From a checkpoint of a small image classifier.
Model: arch perceiver, num experts 32, patch size [2, 2], layers 12, width 128.
Training: 11600 steps, batches of 128, held-out accuracy 87%.
Data: trained on microscope photos of single blood and bone marrow cells, 15.3 epochs.
Rows from block 5 of a small image classifier, named by matrix and row number. Rows with one number within an expert belong to one neuron, the router's apart. Each number is 128 + 32 x the weight over its row's rms, rounded and kept within 0 to 255. All counts start at 0. Numbers have three digits each.
After each expert's rows are labels from the 100 images, of 14976, where the router gives the expert most weight on average: "strongest on" is what is common among them. Only what is clearly more common there than usual is listed. The data: microscope photos of single blood and bone marrow cells.
# router: slot weights (model.blocks.5.mlp.router.weight, 64x128), inputs 0-63
# up: expert up (model.blocks.5.mlp.up, 32x256x128), inputs 0-63
# down: expert down (model.blocks.5.mlp.down, 32x128x256, transposed), outputs 0-63

# expert 21
router.42:132125119152142074152092148160099139098150097148133144065113175090102120154126198166116072131109090122190047125141164124118186147179130130127110079083174136082116125174085073122124130113181118
router.43:124118162099098108088124137106115138185134104117104159098117093123068132147109190153133088135139106121161081073149147050137162124127106162097077099122190170052064141150119055184123123116191155
up.0:122166122111147138121168113086077088167089091150115103130184074104197086163146126080131224109143094118121127146085166175141135107142123115090156129152130112099127107070099096170086161081122150
down.0:107094159171190118153101205139154148073177120151150069107123153121099151072144082152126063169119152138166145149129093105109146117114159127144196127130105117140140102144146168101139112124111110
up.1:128152100167183117121142147132097090126093085177080140159129171090139084111160168112108191130127078129082129142096154213091159036102128164093123130154170139125080117073139137129117127126113106
down.1:129106104201160093167137174123150126114119082088069169158106149155091152132179125155125119116182140167100206111087173144121156087120090146052187129080170173168124096054113155169100136182105096
up.2:139147139153082119187144096134084125137120163075106086099067076169127124137081125164141121137112141107138128153151130137133108147175075150183120138127051104088178133081155163137129140119078145
down.2:097128093155157108154125140106151145092118098190111095115057129121081141135062170124114105094137140168161124167169147116116123091208175156159137099093091122096137162083154082129124107137060150
up.3:121119194135224139126104122104096107120056135118149099150113172113096118104109143040103104146191123111152124154113145120131096060151109105112102134155086146104122156141043157116119109132142135
down.3:140166096112131105105094156086113162113116065170109137143145123103157137165113154079098097164123099102197133120113155107117131083125172142084139093090177108163151116160157112160071123115191168
strongest on: cell type: plasma cell

# expert 14
router.28:180119128171170068147099112163125099102118104115100091135132123075104115107102110129116117225190106104115171108088165111092080089202127105094093136159078125181089152112075140174140154132122127
router.29:172108130181168073146104106158123096094113111117107088135117130083098110102099121135123106223204107096124145103091168105097082090201117114105094135143081135183073154111078147169145143131126118
up.0:141115131157121180116163109129121114152110173163099147119077137114080134115110131170145069131126118122146097089076146101141126186116134115178100126179127144121127143167121144099110155103151067
down.0:139147117212113105135124121107127207108162115115098154152107114135143115194117126169158087054137122092109086169116155144146131091129197163177152141056179141106133124129108132072186137183095157
up.1:131110129155125181117163106133120127153116170171103146111076127110083135127106134166143071134128115111142090098082148101143128200117139113179107122184121137118123141167120142097108163101151060
down.1:149146107218106102136115126119121208100168113122089157153099116134144129198114133171158091055138118096105089160111167146146128086130197166177146142051187139121141132121111138073181135187093165
up.2:120144114059106187108149089128122177141110137178128161108121160128165110151103078141119163097033141147096110139198093184125119135136145114158137155131164122114146110097197119092138140146085091
down.2:120167149066129174073044140103116107122130125119167188114219120124177077134146108094143180176089071075131111090151123140117130109139075099068155167136141165135107103140155112158142137109214128
up.3:137119131158129172130152097141125116146104158161093137117070136104074144113093130158149068139134124133145097097075148097149127183117136110181111111184120135135137150171123154103103159098139077
down.3:135145112220113102141126123108120211102178122120089164156114127129142118197128138186148089057130127085099087167100167147153141100129196155176146149075181133104129127140110124071175140192101144
strongest on: cell type: lymphocyte

# expert 23
router.46:169140147155123065097140131131129102166179113111127119166101111148078129148182163170116115140118069121093111115109086144069151184173153109147137153111155114090136094160074088100110123154114148
router.47:126122142150119067110153140108130103157177102095100125165118116159084165153185162166106146131123069138088140122117085154080150164175145129129147159119177106084127087127100111112112114167113144
up.0:147176115154142121054073118103067139132097125163129123094083142082132068133120162083160111101131140132143060186116106152105141119141126127185130127194087109125147156143086088082090098107063113
down.0:089146152134099173166150147114135116135140156119196066151107146111109146153140138080152127116136176155132155159144104127143089165082153075150095151167061092107116140146182142105120079111071113
up.1:079112100107081155108152118112107109171134122129156171128147132181176051137140153112133142072096158110121069151188125134163179141084111165144110091104143148120068153160173160110173135083141098
down.1:123150126142136131101087176080101125090137175160187132119084134125126177083124126043130118113134098133164124092130081108132077112093198111174127164134101129124168157195109079078084048117121131
up.2:092099147187156101169099187123101083082115137144133104147141097136112099100160182098096142121157094119105176134054135163161104046090162112100115170105139156103124110109074123121131098151132081
down.2:179068073142142071114118130166113113112135101105114112156105130117170206140151131122108156076153116154112153145141125152070144158095035130103164086140169139193193118113103161128090115136129146
up.3:116105128167143124178125117133160131113110206120184119129082092137094120142157150100093125085128157137092149169111120170150130124111138078166142165165076119150169151151114160062102094168053078
down.3:075133128143084157124139183137159156118112120129157070143118132125131183126180170091119110076159168120114175154157117137133119150058136153119113145142145088134153076134137108075121122163085097
strongest on: cell type: erythroblast; cell type: segmented neutrophil

# expert 19
router.38:100127135135104098161118159138167163155168136116183140145177130153100128184159158121117105119131129112126077139174127104144139166164123114122141143108128131060133101185076121099165123180171142
router.39:121122138138106098161146154159208137149152128100168168145169155161079121173174152155124102112135146118094105112137119101121164162146117135107115142111143159083097097165076151108181111192153121
up.0:155171118160075143125112106114124152121120192114144129118045102117120121182131157095120135088141135155111071124110122130089120132118130085218152147161100107134187167171075151066090100127074108
down.0:144146089118077173117171149150195142134140075086135114133158070172125169119144147127149143101159190117100163087160141111070134154085090195092139117158149159134117112085159092121171128166107116
up.1:123121127182108178098144063132085129154126175134086130134063164084108118091124095178134141122106122129098131141109096207126105137168125155173121189144108126146108122094144123130123082117076098
down.1:096136142118189134129083158094104137122157142136163074098130140071102139114179141091104107186102067178122116167133066143142150162138150113156150128174068088130103123164123047133106092063117122
up.2:123116147117130127097083106101122082092132136170092173172140122112130096075146101084126167115094114127088191121070107154171104110109170113113131168115125159156127113086171118159159112137119128
down.2:108119096155139083142134209145097101141164135157148100167087114154109161169178202118090123056137038099128151138151083162148159149108132160094140124151171155151135093121087116110113024133171123
up.3:102102162171139113192129170090116130094122178104168075152127090129106130106181127089133136110136132134083171170120069148173120120125139078181120182162039109129160119148105173081106029115080103
down.3:100134050101087145112168196141111147171115131084199076120123042175176160154170169059098138081163129090137106138186096152129157158099117129146157133178126126126142085167132113073117106107131120
strongest on: cell type: artefact; cell type: eosinophil

# expert 28
router.56:095084101103111104144135102110163082132197118101073154159158160156100126105152115205152140140113089139115167077079154091122110171118128108074079161097174138116114137094160137204114134192178118
router.57:100075116104113074085134133119173134119193107107071166155153143144084166113167144192121157114102104158080156084135119112146146145109144162085066161102189149108085102104157133167154093181177101
up.0:125172140135161135186145103118151102139062097113154116164152133150137114119100111086104153149163143122138148096097206094086090070064142078109162129137099135142179185126121153112087183133116167
down.0:071126116134125105165187179109117151130180144140156069188097121115118120159148184090082185058162106132083156137158100149154074139082147156113142148161172092117121110111125105079161118178075129
up.1:126138148153121107102104167120130155086127119130119139196136144146165128149148147118142190034111088110092135161176157176117154040080143132132169147117141119135103123123173158087134078137111086
down.1:152134122153086114090081096185145200123154139071112118124104103144150132147148086184084116145117184153083079153179103158078166125165149146169157146114095105168169112124139176094195195104071141
up.2:098154153103159140160179093079154145168112107182154141174142110092093117147082168062120180110173131115120142103145212083154044082087134132095114105164133124094106197153080118101124155151145121
down.2:093147095075132095115114102118157139120137089164131092154157144046143053118113152100152197145134118147086131129173119098104071138074148135075120119152158109132127161123127085118166140143085145
up.3:125144145134159095104095148109119160096108101151102121206141150109176121140141139101157206053128112126103146156151156171129123026107142128108195136122139117151109130100148125095126091144108115
down.3:136124137124101130108117096178184200132163105105113119117149074131133158136131091175102125191122196165096086142191104131088168144170167145147147113140087105170137131131164162132186178097070137
strongest on: cell type: segmented neutrophil

# expert 9
router.18:088131100088174175161107159103176121108127118093186129099143056105168150137067070087121174206147137118175196131093182117136068132171152077129172125130065102101153130093126142156096189098144092
router.19:120189131124181135111086115147169150089125116092112142162064133054116149119129112129129151154105123123102148160131140177096103123199153095140159138158135117123109110084125151104141127169081107
up.0:121141132152071063119128107127101083130172120066078161184154159126129082092162188120118169117058166141099097141145082160161137134103123134125123136126141126121138128168141141122174139158135115
down.0:090094137152167071146131171126150067140114117092151125143124078177139083095162125119080125111150087167116095088132150121065197097030128129154153082141124141137144154168154131106090094121110117
up.1:148100205140116105082142087124093169140137154120135131134125196129128122111157129171151186106081091115068085134213090196112126135161102126150114179157181147118119095114112144099147110171116104
down.1:109125134101119168087122189097101113095163108150137138092191141112162151101171134097163119148131094102159145144129124144115155118127031145077175137096146136112115068136180139180147111103174061
up.2:165146186126127097106126080151078116122098153131122121133163219134129088097165103148137166118097106125069119130162076183110133137135114103138127175168155152149136100130097137105166131145103116
down.2:152099161113114084112123177117069139089162145123170138095149134162141124113179130141141126112091093108160068144184095177096211138143057150147150148093126111114145053174154155114143087091156090
up.3:121090179153060120119142110170161144131171150142124154175141147147085110142151157172159147052111120097088121130180129164153175164116090207090095161094174172107053113097131186117189094183135122
down.3:109124166145136120127100151120148092117110088082068146119147058142109114072133118099119119137190132153113188099067168113089128079086033155051148086127184201134157130085128125181162133166126126
strongest on: smear: peripheral blood; cell type: monocyte

# expert 12
router.24:119126139159133152100172186174129160159076187124182119093117143180083163123115142144146100136180110115126118094122153090163163134129083144125087126148093152053071129140080182110126132092141054
router.25:113082115164134126118179178148114158132107174118166113094087142152090119117108176190138078134165109111167105127100164100163169109137085136151061118126097152058073149153113168100116116107133046
up.0:134066177178202061158094154174163122056128157171147075148123155074081119045143149142101090164135112108129147130106129109141129135146118095130104144186103120107124139146106166110119094188125083
down.0:171125129155140142139125092105142163165162076143071161105135107100106138172091136187145066137147135095153096138082211096136175140155176146117108046124163119166088183127115095174101155116157168
up.1:131079187165187062182104149139125129061113151160148077136161121127103139092149164118071110172147084097140165140106172115140120113144127074098114139170101104126145146142089162129096145186156096
down.1:180155130109131144110135089098132159162152078168106140086147124087108142161107123157166088180095136130150104116099181078125158153158140136109115053143120135166087188129134083209112135082147169
up.2:134098113139063118161116130101152170096190154062157074096117090185167143161123109164163123126114118144154115192206111137130138158116154087159115154126095080114222159139176145084107130132106166
down.2:129131152109164124106104164191109074098105088162155091135124209133118122091159106091127116180149136149165131058143087106064148125097102144103151091128133188182118141175151139150143120079166137
up.3:105144103122099122094162130127142167149102129155118152162128127124132144176132181137112127076151117092122146206159144131153122067137128145110052132119164125074103122107163124095145100186129107
down.3:107162094120153145139151074138112197173092177142142097168125108089144117155168093140131182119132125140056116186188092205167116093161121078146127182171119055146157087117158122077095140109086169
strongest on: cell type: erythroblast

# expert 0
router.0:161165058087142089139093121138146085122121080125123107124162081120180122177137149089103127159150112108183128146104153107097146144092163085102167069174119070150172139182090114117097193112148156
router.1:145167080128138084163126113121153076134125078132087110138126132175116078166112135119122092132142109127163100143108154123036197167132140111123138066158140111115132149122100122140131156143112156
up.0:128072195141124199125127157157124132142143143146127188158138163147108113062145086153137170089113101131057163083138119166139088112120091173082091200116198200139088100024148146159190104170136123
down.0:136104120126146120100067147189094159088169115123168125073084146119109157128113189127132105141124150099155077132153097118177115128160074134152097119165131154143183143165111125092134110110155096
up.1:225155135145107134094068025183150090137071119149070127091120161130083102129084124120119090118137136116134092157117163115064149117124132116134059120150128125159130161111113135129125144145091194
down.1:131122169133117127139149142110135095163095167121169159161159137168105126130174137125091153082095120061114149185167108167141173138144082135090101180132114142063110081115126101135128067163193144
up.2:058116173149095150141124142060140120113157142154103136151149112154098160059170092115121121107126173149111169155105056102204091095094129139121130138107127153132129100130173119170175100128162077
down.2:160172118088140105089113123145111108148073168152095103079172067151170116090107089110145113173151099126164154118044116132093122126125144092146143140147108076115170103142100123152063191114163132
up.3:114129158179123152114159163198130107165099128153104170160129179180088100095148112165127140102129081095063153078126135175121174103117099174075105172121210192130073088027174172165179108160127129
down.3:142108082103129121104109180197097129113142093114185127079125130121155141085150160100142100136153136075169103123130085132172138124109116168134126111190161168174168091152116153103145136120166141
strongest on: cell type: blast

# expert 22
router.44:163090170112108132171157081155167083160146132078085126127103109149077126092098078172129137117110160143110135116152117105165112177170108162091084148113117166087093135066134167178176127174123152
router.45:169094133091121088189147096131111084148147120061089120113094128166122142099095080150167130124084142126163142155132087140155100190220125111097109120111121135104150124073136179170138146164136135
up.0:082128142140132015123109146097098129094150106099153141120173175114122131154186185130087109135135141146135121086093112113117159107118126129127144133071151132145146109194108114120122136116166170
down.0:130163105084106121119165068096105133155105136110155138178204163127153095165190088156103185144108125111077102075127093137129132135076102133119138153134132154149119113192116110125150193134157161
up.1:098164110135146105119153178140135177119104176089191068103128128160143152200115145111127159105162073133126122104166163108105104107104149139153190146125119068095126125146105121073070112132104107
down.1:168134110156146098137150122159150123133134119124123155151194189138103097092151109168129119167111147104105132078070123107067129162087054111108146154177161160116155111154116129122168159145169109
up.2:065149136188136055181113177129078144085122147101142037104133140121101153144192157151100096145197124071108154153124100162136148108136133141151125177114103082125142110149106139113102084111130147
down.2:128133136054084140119170056112123169165162174068165131148162134142144093128147079143131166124060177103091093144161088128125127188140082117129135149156094116107101122174167144094180177165132146
up.3:070133147165093076148107165104082129118167141115141121137150165113101136159174177136145137123185080114124121090097150114132126095114115135116136155098148121121129128180098128125121112134172141
down.3:102158084066122145125181088118134170163146123137154123200205136118165081169194116149091182138110126102055110102160097138101132147072093142099124139159169114148093098179158097084145189163133143
strongest on: smear: peripheral blood; cell type: myeloblast

# expert 29
router.58:140109132112116119181121127134133164117181148060177118089136090115086118151165154158132187162117120142071076111156118164052129183204139098142172148085152108120121109139121140129118150143121064
router.59:095125127074130161165122138081140147110178090102169172107154095107133106132145150120121182185099142105113091115158157157114125161200150129108190098094153119086086102130125117167130198128153084
up.0:115146122159105124137029170138129151068129127167164156144139078123119111144167192092104150133120135115096126158149133165113151089103141120135131182130138111123144120132139146064140088154108079
down.0:134081140165153118122170107131156194173110121202095091178068138137083187147167081159138100084177164162063140143151093149134144135107166138142128099141149105190164112137112135067099129145063137
up.1:099155186151133151170090138114150050095108118130142092134159108149188074118064079098126113145144169108185168151085179100149117085083127093132107137108045125109117146078178171168105132099099153
down.1:119135193154118148132125158129129103156165194098140110142093127129058087048167120128188101119068117163134133131129097168202134094109080157155072180141121153070081082130141145116144105129112139
up.2:169122173116065156136128076156073140112117208116114120093103112150122151089107091150185170129125108149094139144153106167116087138175082103132097213186107118118201128080136209141146114119114126
down.2:121139104135172098135136135122126123139090118103145090101083140146086195067115125126127085152095152136133202115149095110097104130195100116099126148095081102080102128111150089107132089162122139
up.3:136209118157157133191071148122100133074112103138144065142118082089146091164096166063114138139188125114162111199119185126097115072149122119145157084106063097147136180125116162135074106083084145
down.3:124117150166154074131123150110095190126111163190139069106092151129068122091192143133101081109109124172122079160114069154178199111120179097183160122106103106154158110202098106076093092104092106
strongest on: cell type: lymphocyte

# expert 13
router.26:121111091146103116133123170171108165128184139074153123043114125132129108147118149201133095135137095135165073086142143095100190168130131154148205084078164148136106120178121104130131198110175112
router.27:158139133140116094099091168171122094140159094055144110074165118146111122155134168162102165155142083119121067093176177143081149179132118147104166135077162111106125099121094085180129187109170148
up.0:129141149122165150104071124138049146124114124135124114130117063061109162148153135066133185151166089149072129146124140169106077109198126109128192154171120118177155125137093183129100140093136147
down.0:090105101190165071136150169131172123127137141147187106090130125146089178099174126140115064174086141133145149149158102136128186131143160104160099153132069108071108081132160068122110093095108149
up.1:137127159111107103171116094134098097171129091125097128116098125128096101098069118146115111154082144140166105148127095127158108147207111117139065124127122148076132119094154123164161123127123159
down.1:150114108119157092148112107147133148106107108146106093109080101135117169123064116143136137117119150164140118190184132140131091136234168115159087125130080061085152151067149107142122146133062159
up.2:145110140166126100113073143187143096024138102172059123141125172113070160069165118131134112133116131127080189123081091122131148105130116156091096146101146166206148115107179217145172042169138135
down.2:172124106153091104121163143110099111205138096116079155162048082157100154189177173128137124083138098155096152140125134194163181137134122146102058110163188140148156086078117120134076086121126170
up.3:117154056136093102080105145169124151118107104216060162146111126133142149145150107142137115116102103106103142144113137163116152066118115151111153125108159137181165110104180168115135087132106153
down.3:109155112138120142119162116138148164176092124100099061152097109173068159091193096149145140151171185212046152133152084182166166107128100185119108116184122116157114099081134123130143150108045142
strongest on: cell type: plasma cell

# expert 27
router.54:129079102134059115120138130109120151136161155140109132093140099181144146111203132142145149083081121179074124154157096145134152153072147130163069174134145119129133114153162101113113102130107085
router.55:138091080094139124112182120130119087139150114145128105078159139175133089102133118183144139117157146144129091081160097065076173158098093183120131067076164158145063144128167086180152120085160119
up.0:107136168127183115075130111153131179122118133182160087137143180108151066129093193103114144109195142109116098090144124082090083110099091155112105124117121135151102153142085060091152159123116099
down.0:133107176086089103124126135116180166134179156097178142160097077156103148100111117109136161065077115119111098171212090114097106164099181113137109129137114108160148165166230107081145063147121134
up.1:080153178100173127125122063149148172148129109178123129179145120109113135154112151100087140113168139094104132100139145091120059097090126129081126104170132122160154171142067125089156144172121159
down.1:113104124053126131138128075079175189092140169152152112156135073091122116127096110144143199120101102122058107155190127092152075154095201120099089134142134074118120203168182151078120135162113151
up.2:137133136121117116159138070122073129154099147098116095103091101164172127182074128165098118115153141093163109164143130127114125121177103131160131114087078120125113173127147109137108144102125213
down.2:154130142148118076154112150116122074123153124151118133137072099140107118096084105107148097056114131134182142180114143135131120103128196146160107118126119089093164108105149099122150066154087176
up.3:130142119157177074118152098126097112156096113135092092168069141090118177136128152109097137131116117101124143165118136164151091134146163067160126130200088062091179139147104104087050090146107121
down.3:119136121091141179085142124044072148148105125133088161132171124112169147139163155049134169106164086094109139123077130153177103126124109142083136138157184077146132112134071095139085152137186114
strongest on: cell type: erythroblast

# expert 8
router.16:165159132139091091081138079133117055201121147080096112124121149176088164146157135167099080167137098143145120086095124109064150169148121148123116144126127128059153125145084071120126176146179164
router.17:124090162084094141057124138133148119144170120083148164085173144168127141108150103175127116121113156111141084066135085087132188185113112164095150129084168171118099089154135093174166140137195118
up.0:138126155183096136175078120089080175115123163115121111115103112163158162169130154157117102104135144130130110174147141132207145099134135157145098157083088117124139152141154122073122102115134171
down.0:148118131213122087098133115130124110126126122203104136152107134120111121106144159157189099127167130078138160109102168181138167137187162160122095159111164124102084094127138135106121160149176128
up.1:143171132165160119166098133141109103125071109128099094143125148099146109121068158052135133136186112150152145150082200155121103106121107106126145103141113076107147138102085147140083142084124166
down.1:129110126167188065131088133137164156117100102107095151141089124120065107140118153101076117149149098130106174110105183116037114097155102092094181141096162117129147148099086144099143147171151103
up.2:171158138187098127134157097120068171145090176147093102133075165095110188182081155144138099114174114128124102151082192134144109109160130123171117142105094096103134187153087127072088120131127151
down.2:106126104165137118095127116148142125132116114143053148150111097122115135091118142136171096114191150118129189121058201148136125091120169166104105120105186139156124127109146160125146181157136129
up.3:134132165159159128108116138098060126128091133149106119145089149065135137112127150072123114088158098110165100186117120182158099103146124130148090165183100109107140119151081124080099095121131124
down.3:115129089096157129133141136117102110169083102161116118159173122123169144152148108084115149148153105097139194141118145158158102089149110100067124153133158111118095074103142134151104177140175159
strongest on: cell type: promyelocyte

# expert 20
router.40:133118175162102067124105185169170143079157133050130132158161204182101164151176127147121095134143107107078169134155124146158152136122140131113098176138123125132157108119104171115149113175122191
router.41:106126173158108071121119184175171142091144129051128127167157195178090164158171128151125094136148105104083171125138123133171153145125127126107098178156112116115177110120092171118135110189130185
up.0:179142109118079138083121147169147123154145196089159122108129103188128137144115106116173175065113101151104128088165140125125109164058123147159168139095137123146115118109139125121121112124117120
down.0:164148101161086079090133160122106126094147122116096116124096148169064167130156225139116120076127103134102159075106140148130129107117103171113117145105175175100174090119081106086160099175156090
up.1:159113135138180118127116148179136135075039088134153104105105155121135145098130160068141062167168130083151144145101148119122182095124145086124131103125088127201170124162100227079125139098114123
down.1:099177181126139195163137097095126135153163161115215101141154135055125090142149129101154133100091114094128099164180099122136127128124126073142135133098088118109072130184132068124114085110133144
up.2:127101077046068172091199108117120189155139170143165147071083115162136153151098103146152140140102139116127105114161110131144119157163140160140120101155138141093111130132149177130158141117122079
down.2:187108103115111130094128121160121059061106097093125109088141144137180131101113100130167158126112153149144161159147109182040152155149108159095111136125128114109110076070167193166191126100115149
up.3:122128131110136136128171092119036091217145122083128107128113133138139087145136140111131195121100114147105113146138077207137101170168127090144117141168115095095123124123107097134127172116107121
down.3:094125107167150117164134162106107132099119148111185114125089115145160105144142167110112124070114183135151127135134122098065101114084150099161114152122083136112168127138144123058153074159059098
strongest on: cell type: segmented neutrophil

# expert 10
router.20:080122087108097088114103139111169183114186128073123159157122111109180138186137169138105104091091164128121078161128121102172141148132151140167097090104116116142102123170140074087121094143103143
router.21:079107089147124072106121151126177170105161122117112146137132155107155120168153188145117082107128162147118092155095121098154164120115140120160053085107121122148085116169128070095120085130075117
up.0:117109178143172142115126113171182120123116144164128126139147178140016153101081068189130071148128130111155145057085176069143138133108110105102126130098107195116121173131120145171164126180171115
down.0:080106138145143194141150159127174099142165124122166155101159165176112120102126107168122085125107149100194081130131139090151181153071164103137112086094118154086099133144173153152149089118159097
up.1:129137190130149151166126090124088153145079141163115098135147132133113119092105110130145177124143083098120141129156161148154086061139075128051158174139153156107148107068134168158136150190153136
down.1:149120137139082133100130165220121123077210158109172118114129184110144113092141093153189112118082115138147129110137090130101126150113123139151148154044101158115164097147172140119201125118121115
up.2:096121182154112114130128103143158181134129126174088141142155171127108100172144130213155143122118081073087109124148182139089147119129133140102116173119183117086089104106118116110139146205133120
down.2:088105176137171122175114127049123144111133098069112079097153077181115099103126095148087148200113157206134102146125110138108136119143094098133153106139121110108131126106141125187154109098089105
up.3:139134177166130179157108107125094114138074145123122074108115110131110112079104080132159151133144082122151143132150165161116105075165079136072145177137140147097154120047161163177120130168132145
down.3:117130112143079157134155150187160118099188144111160112129121176139122120098117101165164092115088159149163133102134105095137134143083119155139127135052116200102125130144219152121223123133114104
strongest on: cell type: erythroblast; cell type: artefact

# expert 26
router.52:128139100081092123160142120112149084172129113071111149126120123194144098157125122157133116080079116131138067072141125130067220194124137110138169099102179132079127149141161097130135177146165162
router.53:111107105063103123157158107118121122170139101078134129116108129178170089157123144163122148082072130105121052107214111159117191213139146139134135086117193128097102121139166087106171182139142155
up.0:075136168134146029107122127071090157114123164119174116107157179115098086122174161133120130155098104167137130170138077154134116101176136106144164177124138086092145097144110112116112100179127100
down.0:077132095124153118187127106081154121127044120110157139136160181148130102177161155134079140145142188127093150091131173101126142040066106082087142099085113151144137180157148152133131116135126108
up.1:070160103126172107072156125079082114141086100136126131166129115079178136159170195061108139084126101117146127166112097161177147072098157141117170104134115092116155117165124102101090087116139133
down.1:037131087124158119163146148094140123169108108119137099202143100141155141145206174111066112108160102132099165116127111108139153072046113142086145111159149125143096128168155088094098094161132154
up.2:193174137143192121073066132176099128115074161140154116089130177075147155139129117122142110148129104118119144144061107137067103117171153060157125167130069132156158122126058107101087097124113113
down.2:098129071126103124196144177167165087147154136180202100092116113199092137095147085105097091119130166140140175129129112111195136138081094129146124103082071158129106120154127146112159087108087142
up.3:142165123155120165144143105155107118143070141192109099148133104184168124140129087141153133129171113085102170126134123177157130105120083146088101165144121141172121092075184143136168180111108148
down.3:132121195148158132119087165135191159102152174132165148119169152119064120119133056117155158194136138142086131144125129158123116148171141074166122216130063119135116125093136149129155129094102133
strongest on: smear: peripheral blood